A small CTC audio transcriber, trained from scratch: depths [3, 3, 9, 3], 15625 training examples.
Rows from block 11 of a small CTC audio transcriber, named by matrix and row number. Rows with one number belong to one channel. Each number is 50 + 12 x the weight over its row's rms, rounded and kept within 0 to 99. All counts start at 0.
Before each channel's rows are labels from the 100 clips, of 14976, where the channel reaches its highest value: "top examples" is what is common among them. Only what is clearly more common there than usual is listed. The data: read English sentences (LibriTTS-R).
# convs0: first width-9 conv (model.blocks.11.convs.0.weight, 192x192x9, each kernel summed), inputs 144-191
# convs1: second width-9 conv (model.blocks.11.convs.1.weight, 192x192x9, transposed, each kernel summed), outputs 144-191

top examples: the word "him"
convs0.138:55 43 63 50 34 52 60 44 73 82 40 49 50 59 56 45 80 27 50 58 19 28 50 41 56 50 69 64 54 60 33 48 68 62 45 18 62 45 36 39 57 35 54 70 55 49 65 57
convs1.138:52 39 34 51 16 45 34 48 27 29 38 43 38 41 48 34 43 32 55 46 30 43 47 53 48 38 48 53 56 46 50 41 34 53 63 68 48 61 57 28 50 50 55 49 56 54 54 39

top examples: the word "with"
convs0.181:47 39 59 45 59 66 57 55 74 33 67 54 64 56 43 44 43 46 35 61 67 49 50 57 50 39 60 33 56 47 64 39 36 54 47 54 54 27 40 55 17 60 45 48 42 69 58 38
convs1.181:67 48 35 64 50 67 44 54 34 36 46 74 31 69 80 52 71 41 26 55 54 50 61 59 25 43 37 47 32 70 45 56 46 54 43 56 60 36 42 54 49 45 22 56 54 53 68 50

top examples: the word "she"; the word "her"
convs0.12:56 40 41 49 42 40 53 40 60 61 47 59 50 54 28 60 46 41 56 54 40 42 47 46 54 48 31 37 49 40 46 35 73 40 65 10 54 35 37 12 63 37 66 58 48 54 51 58
convs1.12:27 34 39 43 48 47 45 40 46 33 46 26 31 48 35 53 39 56 48 43 53 34 50 36 60 34 37 38 32 34 49 50 50 38 61 72 46 63 49 35 38 57 48 54 51 78 33 39

top examples: the word "been"
convs0.136:40 41 59 64 45 57 40 47 33 36 69 58 52 51 18 29 53 52 72 18 50 70 40 37 42 50 45 58 36 50 19 42 30 38 47 43 31 51 55 74 41 50 33 35 56 49 52 61
convs1.136:36 15 55 58 39 39 53 54 47 58 43 58 36 44 56 56 80 59 65 59 43 61 53 60 42 61 52 67 83 58 59 73 18 88 48 46 36 37 69 61 45 51 53 28 29 69 37 41

top examples: the word "with"
convs0.20:60 39 42 52 41 73 52 15 48 65 67 51 60 63 64 50 68 33 47 48 70 44 63 48 69 59 53 52 54 60 55 53 50 47 48 55 35 52 49 22 25 27 47 63 45 39 59 63
convs1.20:54 38 35 39 60 42 40 55 48 07 36 39 55 45 52 53 60 59 62 45 41 20 31 41 41 43 33 62 55 48 44 48 56 52 66 52 46 44 68 21 21 55 49 58 61 48 43 37

top examples: text has "mother"
convs0.78:59 46 33 53 31 46 63 47 46 61 39 36 49 53 49 57 37 55 60 16 48 53 44 44 36 22 39 57 66 68 53 53 29 37 57 54 44 44 38 54 58 60 55 61 37 58 68 33
convs1.78:62 44 72 59 56 38 57 54 52 43 45 50 60 50 56 74 46 43 74 52 55 45 43 77 71 40 55 32 68 57 45 54 58 47 33 50 66 52 55 44 50 43 68 10 52 50 46 40

top examples: the word "him"; the word "with"
convs0.68:47 67 41 41 43 58 60 45 45 47 38 47 78 53 50 40 45 51 46 45 45 47 60 32 55 51 34 52 50 48 48 57 41 37 57 36 55 44 40 56 51 44 62 40 36 37 26 50
convs1.68:48 55 47 53 41 38 45 67 24 24 50 57 58 44 56 41 57 33 63 44 43 55 42 67 45 52 33 39 70 45 45 73 56 64 68 65 57 53 64 46 59 80 41 73 60 36 38 48

top examples: the word "other"
convs0.65:50 50 40 49 60 47 25 60 40 24 34 72 46 45 59 33 37 48 53 63 77 54 64 35 35 49 53 48 64 56 48 23 55 47 47 36 23 43 54 38 52 53 47 39 58 42 58 36
convs1.65:45 62 45 50 44 40 42 11 48 57 49 55 43 50 41 72 61 50 49 45 28 38 44 46 59 31 47 73 33 32 39 59 54 38 44 43 51 50 59 73 41 57 71 47 43 31 42 56

top examples: the word "about"; the word "is"
convs0.1:50 50 66 27 52 66 49 35 48 56 66 55 74 47 27 24 60 53 66 56 46 56 32 62 20 49 38 55 24 34 23 42 45 43 26 57 45 49 43 68 37 61 39 61 43 50 43 47
convs1.1:70 62 54 57 52 71 73 45 61 67 50 67 54 45 59 77 80 44 34 57 81 47 42 48 28 54 51 71 65 58 48 67 52 68 35 30 55 53 44 75 56 55 50 48 50 37 51 58

top examples: the word "house"
convs0.4:65 34 65 57 54 53 30 40 42 72 57 28 54 54 56 37 66 54 33 57 48 46 48 37 62 48 43 53 47 49 39 64 40 53 52 57 64 60 62 27 60 52 43 54 55 49 61 71
convs1.4:46 50 29 56 33 42 38 51 50 36 43 48 61 54 46 46 45 48 63 27 47 38 35 21 39 42 43 59 66 50 44 60 40 43 55 56 24 19 59 22 57 55 61 48 52 49 37 51

top examples: the word "was"; the word "it"
convs0.2:66 61 74 31 69 65 71 64 64 41 65 57 81 68 60 58 53 57 39 70 64 53 58 40 78 46 46 68 51 38 30 39 48 47 49 54 52 35 48 35 32 59 51 59 40 56 64 53
convs1.2:56 42 18 28 27 66 36 50 40 27 41 42 47 52 43 52 40 44 51 57 47 36 28 26 29 47 22 53 43 40 42 55 52 45 67 54 42 40 58 47 27 70 53 47 54 44 49 39

top examples: the word "with"
convs0.48:79 33 41 45 55 51 62 50 61 59 33 68 49 48 52 44 53 62 37 53 51 30 47 37 47 32 63 40 61 56 52 71 44 50 53 56 66 31 47 41 66 30 48 45 41 49 80 56
convs1.48:45 29 38 33 45 34 42 44 42 39 31 31 40 43 47 61 53 50 55 44 36 33 37 30 65 38 32 25 46 32 58 40 40 59 59 86 35 46 50 25 38 64 57 60 44 52 50 43

top examples: the word "by"
convs0.109:51 44 62 59 39 34 44 39 54 69 39 56 47 34 59 53 40 54 42 65 56 25 53 45 59 40 54 56 43 70 55 66 57 75 49 63 60 48 51 32 49 41 35 58 53 45 57 56
convs1.109:49 33 48 31 63 43 49 33 46 32 48 35 42 47 28 63 55 60 49 37 48 30 39 37 30 48 36 23 61 60 63 65 38 25 64 67 34 47 47 31 39 70 54 53 48 66 43 57

top examples: the word "him"
convs0.29:58 73 73 42 47 50 29 26 83 55 58 37 58 56 53 44 69 33 61 74 50 16 61 39 42 56 50 62 51 51 53 39 51 63 65 48 43 36 61 52 69 50 38 39 43 51 62 59
convs1.29:48 63 48 43 37 40 33 52 28 25 44 33 45 40 36 33 46 50 51 41 18 42 39 45 38 45 40 55 47 46 43 48 54 56 67 48 48 48 55 50 36 50 48 25 46 36 32 33

top examples: the word "him"
convs0.26:55 47 62 63 26 63 63 50 53 54 39 48 14 39 75 45 66 49 49 18 23 58 51 40 15 48 30 43 45 50 45 58 51 62 42 46 82 74 46 43 46 56 54 64 38 59 51 57
convs1.26:55 47 49 29 55 49 45 68 46 59 46 45 48 57 65 67 58 44 38 44 36 19 60 52 50 30 48 55 55 45 50 53 48 58 65 60 45 68 52 46 65 39 68 83 44 64 88 50

top examples: the word "not"; the word "said"
convs0.107:54 56 48 60 41 20 16 48 54 21 62 37 37 65 33 45 51 53 72 57 45 50 47 41 41 51 57 74 34 47 31 39 74 38 23 58 58 55 67 53 52 49 56 64 56 26 38 60
convs1.107:90 45 47 43 54 48 54 41 60 30 59 56 55 40 36 43 58 50 56 59 45 63 29 52 56 33 49 67 41 72 49 56 46 45 57 44 45 48 33 53 64 66 45 34 29 18 53 60

top examples: the word "said"; the word "she"
convs0.149:54 39 56 33 36 66 63 36 66 64 25 51 38 59 37 47 57 38 71 66 55 30 37 51 58 21 33 41 44 60 59 36 59 41 59 32 45 37 59 35 71 44 59 34 45 47 68 50
convs1.149:48 38 31 29 42 33 41 61 53 42 40 46 41 49 46 51 45 49 59 37 39 14 46 43 47 40 20 27 44 18 33 52 53 37 57 73 58 55 52 48 53 62 53 47 65 58 17 44

top examples: the word "with"
convs0.95:93 41 47 34 69 46 19 25 60 43 69 33 42 54 40 52 58 40 80 34 32 42 45 38 34 39 76 33 38 44 39 43 57 64 44 69 47 57 35 43 58 46 66 56 36 63 40 59
convs1.95:57 35 43 46 38 55 56 71 42 47 38 30 34 55 57 49 46 47 59 33 32 60 46 64 58 62 72 58 39 43 72 07 63 60 55 55 54 61 46 56 43 50 42 36 31 63 53 31

top examples: the word "his"; the word "him"
convs0.180:57 77 40 58 50 41 03 41 48 45 54 47 48 53 59 59 57 54 45 51 56 26 62 50 39 58 33 47 46 32 53 50 56 58 65 42 38 55 62 47 58 40 74 71 52 47 46 41
convs1.180:68 65 69 37 38 51 52 37 62 41 52 47 30 50 37 47 36 52 69 55 32 59 50 61 58 56 64 46 50 54 51 55 40 41 44 49 72 72 44 55 48 71 14 31 63 53 47 49

top examples: the word "said"; the word "his"
convs0.169:52 33 47 55 67 50 41 51 52 53 50 52 44 55 49 83 54 36 41 52 55 48 69 41 51 42 33 30 54 37 45 18 71 57 73 65 45 29 59 67 43 36 50 66 49 59 43 25
convs1.169:33 35 46 33 47 56 33 55 23 60 64 37 37 31 44 59 47 23 39 53 42 43 32 45 48 67 36 60 42 53 47 47 42 51 32 52 67 49 60 84 35 56 44 36 34 35 46 42

top examples: the word "but"
convs0.106:43 65 45 27 45 57 16 24 57 49 39 38 51 28 47 24 37 56 47 44 45 35 52 54 46 62 46 46 27 31 57 50 51 41 47 52 35 59 25 30 36 42 50 53 35 52 29 51
convs1.106:40 57 55 40 45 64 57 55 56 52 60 39 77 49 61 60 57 56 55 53 32 63 27 50 66 28 51 23 61 66 73 42 65 53 39 54 25 51 52 54 74 29 45 38 44 45 36 55

top examples: the word "she"
convs0.61:40 36 66 42 74 65 76 48 59 41 41 66 39 58 39 67 48 40 52 58 68 55 64 75 46 55 18 46 47 65 67 53 62 46 56 48 57 18 37 51 57 44 52 47 44 58 62 39
convs1.61:48 53 52 28 50 51 51 40 37 38 56 70 62 66 25 50 40 58 50 40 32 32 56 36 44 25 42 50 20 56 57 29 41 30 59 29 46 49 54 52 29 59 59 29 30 49 45 33

top examples: the word "said"; the word "he"
convs0.7:58 66 43 45 54 72 39 41 62 21 47 63 49 50 45 46 39 52 58 71 65 33 63 40 68 46 45 69 37 50 52 39 54 66 39 59 32 59 50 35 50 67 63 62 27 60 52 12
convs1.7:63 46 24 29 53 58 44 30 45 49 70 75 34 46 46 54 58 44 50 54 35 46 39 50 69 24 62 33 56 40 31 48 38 52 64 50 41 60 54 59 35 28 32 29 54 44 64 65

top examples: the word "she"
convs0.16:47 59 65 54 57 51 63 53 46 64 52 54 35 35 42 45 40 56 52 55 47 41 55 47 39 61 34 31 45 50 42 47 81 55 59 43 62 50 48 61 58 63 38 41 44 40 33 36
convs1.16:56 44 58 50 45 57 63 27 38 33 55 51 36 61 40 59 66 67 64 45 53 48 58 42 50 51 47 40 32 38 55 33 35 32 48 70 50 54 81 50 47 55 40 24 56 64 49 36

top examples: the word "but"; the word "be"; the word "would"
convs0.145:68 53 85 44 48 64 46 60 77 37 45 46 53 63 42 35 78 35 20 68 67 38 52 29 66 60 51 44 48 20 51 48 54 47 67 52 51 31 65 34 36 68 33 53 50 52 58 36
convs1.145:54 28 42 32 30 54 33 38 32 31 35 61 42 67 30 40 52 55 49 36 39 44 37 60 33 25 34 48 53 35 56 32 47 45 45 56 41 37 47 45 29 63 45 58 44 59 46 32

top examples: the word "i"; the word "something"; the word "think"
convs0.35:45 70 37 23 53 40 17 63 57 57 34 53 58 34 56 61 57 49 27 42 40 40 56 60 39 58 41 42 60 51 66 23 50 62 53 70 40 56 53 26 69 50 59 44 50 68 55 38
convs1.35:56 36 35 51 47 45 47 42 46 51 61 62 40 57 27 56 43 31 41 42 57 55 53 33 61 42 47 68 52 37 37 46 50 45 47 45 48 61 67 42 37 52 48 18 55 35 64 44

top examples: the word "with"; the word "for"; the word "his"
convs0.128:63 70 60 45 60 55 54 48 42 61 36 43 75 66 50 49 68 41 68 60 58 32 57 35 60 50 51 45 61 53 56 37 39 60 52 57 54 39 53 63 61 52 55 47 04 61 48 55
convs1.128:46 42 51 31 50 51 45 58 46 54 26 49 29 50 49 42 56 52 38 39 63 39 19 50 53 28 34 48 57 41 69 48 35 47 58 54 39 12 47 56 43 77 48 45 39 38 36 34

top examples: the word "i"
convs0.111:67 45 52 49 47 38 53 41 43 63 49 35 68 57 31 44 53 53 50 68 50 62 48 42 40 51 61 38 56 51 36 37 55 42 64 39 68 56 40 57 30 46 55 65 43 54 49 76
convs1.111:55 48 47 52 44 48 33 46 53 41 31 15 51 51 50 44 60 51 72 31 39 43 43 44 48 40 16 50 56 36 50 73 54 37 70 52 47 47 55 19 26 58 60 62 61 50 45 43

top examples: the word "could"
convs0.161:72 65 56 50 47 55 43 36 35 38 54 50 58 76 49 46 38 33 47 37 35 46 54 47 54 55 70 43 31 50 52 66 45 49 62 45 65 29 74 53 50 35 40 44 35 45 50 52
convs1.161:29 33 32 30 41 40 38 58 34 42 37 33 48 50 36 44 53 37 58 39 46 42 42 41 50 36 42 17 57 35 58 36 51 44 50 79 49 42 61 28 52 48 56 49 54 68 48 21

top examples: the word "not"; the word "did"; the word "into"
convs0.130:50 49 63 75 58 35 36 73 44 60 49 72 64 60 68 50 51 52 75 41 53 48 54 42 53 51 40 49 56 44 60 52 37 27 38 37 31 72 54 55 46 48 55 53 48 49 57 48
convs1.130:59 43 38 47 39 44 60 17 63 47 49 51 39 41 63 64 54 40 47 63 47 43 53 55 53 41 47 59 31 39 20 60 51 60 44 53 35 53 51 61 46 58 57 40 62 63 48 57

top examples: the word "but"; the word "by"
convs0.175:75 36 68 28 61 52 52 43 60 64 46 46 50 51 59 38 55 25 49 52 56 54 56 46 53 48 32 45 37 40 50 41 55 45 53 51 39 32 46 63 52 39 38 69 45 52 50 49
convs1.175:60 52 55 49 49 60 42 37 53 50 40 33 39 50 45 52 63 36 59 24 39 42 36 48 46 50 30 52 54 46 52 42 42 68 51 64 45 44 54 29 20 63 64 50 60 50 32 39

top examples: the word "other"
convs0.110:81 50 41 11 46 34 48 42 44 40 37 15 66 54 49 44 45 33 82 60 72 26 67 49 63 46 38 48 48 55 20 35 55 33 32 40 54 36 40 37 83 44 52 54 27 54 50 70
convs1.110:41 48 37 26 53 52 35 52 47 47 38 37 49 49 41 48 55 64 50 54 40 13 31 23 30 42 32 52 46 29 52 51 65 45 49 55 47 49 76 44 22 52 61 50 70 50 44 39

top examples: the word "was"; the word "he"
convs0.89:50 44 59 51 59 49 38 64 65 44 46 53 68 59 66 58 19 36 53 65 75 47 50 49 41 28 60 46 38 12 51 59 56 66 45 51 39 33 46 62 34 51 62 44 46 61 54 36
convs1.89:47 51 27 40 29 69 31 44 56 45 48 63 34 33 57 40 47 63 43 65 35 39 59 29 34 50 46 62 36 45 36 44 47 40 61 64 36 52 61 27 49 50 53 55 48 60 44 43

top examples: the word "by"
convs0.178:47 37 49 59 43 46 43 57 57 62 43 70 64 43 50 47 55 36 37 36 48 51 50 37 49 34 38 65 66 39 45 31 45 48 54 36 70 17 41 40 56 69 56 53 37 58 50 46
convs1.178:58 45 33 38 69 52 53 64 33 37 44 46 43 56 36 37 37 41 58 63 54 33 60 56 38 39 48 66 25 43 43 44 43 59 49 58 48 72 59 54 50 53 41 49 82 61 44 43

top examples: the word "with"
convs0.36:55 33 31 54 41 63 38 47 46 39 38 50 60 50 63 50 45 43 55 66 72 50 67 61 58 60 63 25 44 46 31 42 52 48 42 40 56 47 50 46 75 45 49 52 37 42 52 37
convs1.36:56 37 43 22 53 47 29 48 44 38 36 38 46 59 43 49 63 57 53 34 38 25 36 38 44 48 54 34 64 45 46 52 57 46 70 68 41 74 70 27 55 61 46 51 51 50 39 43

top examples: the word "was"; the word "his"
convs0.17:68 54 67 52 38 51 42 57 56 58 39 48 65 59 54 35 65 35 54 63 42 48 58 37 31 68 43 53 46 30 41 30 46 68 32 50 56 44 50 40 49 46 37 56 44 48 45 47
convs1.17:49 58 51 58 61 71 58 73 62 39 49 47 30 39 29 68 32 34 42 56 36 44 38 75 56 74 48 68 59 48 32 54 32 69 62 56 45 53 41 46 37 52 11 48 39 50 32 37

top examples: the word "the"; the word "old"
convs0.80:49 30 48 45 49 41 23 52 70 58 39 47 49 64 35 63 47 54 53 53 48 41 47 44 51 60 51 42 64 45 52 63 53 37 43 67 55 57 36 52 49 49 44 67 51 64 64 50
convs1.80:57 50 52 36 50 67 52 48 41 52 43 55 51 45 42 40 58 14 52 29 38 49 28 30 35 54 25 51 46 28 58 45 73 50 51 47 30 44 57 45 36 43 41 43 57 30 50 36

top examples: the word "was"; the word "he"
convs0.72:45 36 49 52 55 38 45 53 33 33 49 75 40 44 47 14 61 63 27 46 28 57 54 50 02 75 49 54 27 60 59 33 59 38 56 63 31 51 57 66 55 50 52 52 59 39 41 54
convs1.72:34 59 57 44 53 79 59 61 60 30 50 44 55 41 47 55 31 20 61 69 57 48 55 56 45 59 70 52 63 41 58 46 34 51 59 47 54 40 38 64 61 43 52 52 53 70 52 55

top examples: the word "was"; the word "not"; the word "that"
convs0.27:49 48 41 63 58 52 28 55 57 41 34 71 27 41 66 66 42 52 64 52 50 25 44 47 45 48 40 63 46 60 31 86 51 62 59 69 47 59 52 47 65 68 48 42 69 41 35 52
convs1.27:63 52 58 43 27 50 49 44 50 46 66 36 44 54 46 48 64 38 46 60 21 45 33 52 51 25 59 41 68 44 22 60 49 59 38 27 56 59 53 59 56 50 39 26 52 52 54 40

top examples: the word "from"
convs0.182:46 52 51 44 50 46 27 53 55 55 51 70 61 58 49 39 46 58 78 77 72 33 34 74 47 52 27 42 44 54 35 60 48 54 44 55 46 41 64 47 43 61 39 33 50 52 53 47
convs1.182:57 42 60 52 42 56 57 22 45 33 58 55 55 50 49 48 56 47 52 46 53 40 51 44 23 49 49 42 28 43 52 61 36 37 47 48 53 41 57 53 58 54 49 46 16 39 44 63

top examples: the word "but"
convs0.51:45 47 52 40 52 61 37 61 63 50 36 58 50 58 67 38 59 48 48 46 50 34 52 38 75 34 57 59 40 39 50 50 51 43 63 67 55 25 38 28 20 54 36 54 48 48 60 40
convs1.51:49 45 52 44 36 59 30 54 46 49 48 50 37 64 45 32 48 59 30 51 73 41 38 53 42 64 34 71 60 45 46 42 47 47 55 62 79 34 57 53 44 42 56 73 53 61 42 42

top examples: the word "was"
convs0.70:66 51 66 52 19 83 24 51 65 39 42 55 68 61 48 67 45 49 50 81 43 41 77 54 39 45 49 53 41 47 45 62 47 57 43 40 51 52 42 41 63 56 36 43 49 61 51 26
convs1.70:49 44 28 43 39 71 19 64 57 13 30 57 63 44 40 46 52 56 47 53 39 31 39 40 33 33 50 58 50 29 26 48 51 29 58 32 41 49 50 27 41 63 41 46 34 32 31 48

top examples: the word "his"
convs0.52:61 36 32 43 49 58 29 45 50 69 46 36 45 50 60 44 53 50 47 34 52 54 52 25 41 51 37 44 44 52 51 63 56 62 36 27 72 44 56 41 20 48 44 48 48 54 47 42
convs1.52:57 37 42 38 63 62 37 39 54 36 44 49 63 45 62 54 42 68 50 59 55 54 31 42 38 43 56 70 66 57 51 60 52 52 14 47 51 46 57 37 64 63 46 65 39 25 46 56

top examples: the word "i"
convs0.185:49 56 24 58 42 37 15 52 46 41 40 37 44 59 47 48 47 36 51 38 36 59 57 38 39 61 47 41 51 41 27 59 62 38 36 49 60 56 70 60 34 39 54 41 36 58 46 35
convs1.185:36 50 43 55 40 49 58 44 62 42 63 36 46 63 43 41 48 50 55 23 43 48 46 30 33 36 76 28 30 31 48 35 39 64 29 44 57 63 42 51 55 59 40 47 52 57 26 56

top examples: the word "was"; the word "they"
convs0.108:52 62 76 27 41 68 33 44 40 42 40 52 58 46 51 40 53 44 46 66 40 52 62 41 66 64 39 53 41 36 33 40 46 45 47 63 56 43 52 57 31 44 41 47 41 32 41 55
convs1.108:40 51 33 26 52 50 28 36 29 73 48 46 56 56 68 52 45 47 45 44 66 59 45 37 32 58 51 42 50 28 51 76 75 61 51 60 44 54 55 59 48 44 57 60 33 18 42 46

top examples: the word "the"; the word "in"
convs0.135:41 61 69 40 46 68 73 40 32 49 58 28 57 50 47 50 23 31 55 28 46 52 48 41 49 46 45 52 66 49 46 53 36 44 58 38 43 53 56 75 53 57 60 55 44 50 62 40
convs1.135:49 51 71 20 53 50 39 41 38 53 49 64 38 36 53 83 52 26 65 65 32 48 27 58 50 33 48 53 49 59 63 35 47 46 35 64 43 46 41 47 48 49 41 41 43 60 34 54

top examples: the word "from"
convs0.47:55 49 44 39 36 55 42 52 53 40 48 70 40 55 33 40 50 42 61 37 59 61 48 50 40 48 32 45 49 46 38 38 84 56 54 51 27 53 60 37 35 50 60 61 46 57 59 41
convs1.47:37 30 59 39 35 50 40 12 43 46 60 51 32 46 53 53 75 49 61 47 52 51 41 47 51 47 31 60 38 37 41 31 36 40 50 44 40 41 51 57 44 49 44 52 45 49 46 45

top examples: the word "but"
convs0.147:48 49 49 38 64 46 66 36 59 50 40 46 53 45 54 51 37 43 59 59 52 48 51 42 63 36 38 52 46 44 43 70 44 23 53 46 67 43 24 62 36 49 46 51 53 49 52 57
convs1.147:40 56 37 33 42 46 37 49 51 54 43 48 22 48 38 38 47 88 43 36 46 58 40 45 50 36 50 56 49 55 49 48 27 34 57 79 46 56 73 53 37 50 49 52 40 55 38 38

top examples: the word "you"
convs0.113:48 43 68 43 63 33 55 26 55 44 67 34 67 40 21 38 49 50 60 66 38 50 58 45 34 43 53 22 48 46 39 39 55 41 70 48 55 43 54 54 69 44 52 48 57 35 46 62
convs1.113:48 60 53 35 58 57 48 38 48 34 38 25 53 64 22 52 69 53 53 25 59 45 36 50 36 42 50 64 45 45 43 72 61 35 54 76 49 47 59 36 21 69 59 50 44 55 45 40

top examples: the word "about"
convs0.127:60 54 51 42 48 82 68 51 48 69 48 62 57 49 39 27 39 52 54 52 54 40 54 60 50 58 34 63 35 41 41 17 48 28 43 52 27 33 59 32 55 35 50 46 51 60 42 35
convs1.127:39 64 54 51 46 57 45 44 32 55 33 41 44 50 67 71 43 20 45 27 60 47 42 50 38 48 36 51 60 59 42 33 60 65 47 53 51 28 49 57 43 59 40 45 61 24 51 48

top examples: the word "from"
convs0.118:44 70 36 57 53 49 45 54 48 41 45 59 60 27 53 57 60 42 50 50 48 61 39 53 54 43 45 72 61 59 61 67 35 55 69 63 32 48 49 52 22 54 69 54 52 27 46 56
convs1.118:75 45 58 30 22 61 61 49 63 74 48 73 37 63 32 51 42 46 43 49 46 42 38 49 42 37 50 44 46 58 32 27 37 56 58 48 47 34 60 63 63 35 28 30 64 48 50 25

top examples: text has "looking"; the word "at"
convs0.158:34 54 56 58 53 37 23 61 59 47 64 47 54 49 51 39 38 63 66 45 17 57 30 52 40 43 60 58 42 63 50 57 42 32 45 54 58 61 42 55 45 42 66 50 54 42 43 52
convs1.158:65 67 58 48 48 19 53 60 59 73 44 54 52 66 58 61 60 55 48 61 52 70 64 58 57 38 55 55 48 60 54 63 31 61 39 44 55 42 28 58 47 37 42 67 58 59 70 52

top examples: the word "be"; the word "would"; the word "will"
convs0.58:25 53 70 55 52 35 25 45 39 38 60 55 43 52 47 35 54 67 61 19 18 57 44 39 29 40 41 42 46 48 56 56 34 24 52 47 28 51 31 85 40 35 46 27 52 38 57 46
convs1.58:27 75 79 57 49 50 65 36 58 57 60 44 46 46 49 68 64 59 34 57 22 65 63 51 52 75 53 72 54 44 35 74 59 66 46 43 65 43 61 54 56 30 57 61 69 60 68 48

top examples: the word "but"
convs0.177:40 60 63 49 51 65 37 45 55 29 54 42 51 60 55 54 45 49 26 35 67 43 49 37 57 21 48 49 54 46 49 54 53 58 58 49 49 53 60 49 52 58 38 42 40 52 56 31
convs1.177:68 46 46 52 57 35 47 53 38 35 56 43 52 57 54 44 61 52 43 56 53 36 54 33 35 53 42 42 51 53 50 71 47 29 52 39 47 27 66 60 39 48 39 42 45 61 65 46

top examples: the word "but"; the word "not"
convs0.88:67 58 47 45 65 39 50 48 52 41 48 61 60 47 67 20 44 54 57 56 39 50 28 55 62 43 46 32 45 31 49 36 62 55 44 45 36 60 44 38 44 63 48 57 58 41 14 52
convs1.88:47 59 46 43 46 72 66 35 46 36 59 36 44 37 67 52 38 49 48 50 53 43 48 34 58 76 42 60 53 41 57 52 59 70 47 38 52 56 46 67 51 50 59 29 76 45 29 49

top examples: the word "his"
convs0.150:54 39 49 50 58 37 58 51 62 53 51 38 44 55 32 34 39 33 38 62 49 23 43 45 47 49 44 51 56 43 53 40 43 55 63 59 61 38 41 65 55 54 44 49 38 67 57 53
convs1.150:52 45 45 41 34 60 59 63 42 50 53 40 79 52 48 60 51 30 38 53 69 49 52 56 57 62 35 52 33 47 85 44 72 53 56 55 53 63 57 55 49 56 57 55 48 32 38 46

top examples: the word "she"; the word "said"
convs0.8:52 56 50 49 41 45 54 36 42 53 48 41 47 53 76 50 29 35 54 77 61 42 46 50 46 54 63 58 50 40 31 46 52 48 72 55 53 31 59 57 84 49 45 71 44 45 50 56
convs1.8:50 50 52 23 59 71 45 49 41 39 49 46 27 48 33 52 52 61 59 48 47 41 39 48 23 40 27 55 69 34 55 50 46 43 57 77 42 56 64 46 34 72 51 58 47 61 30 43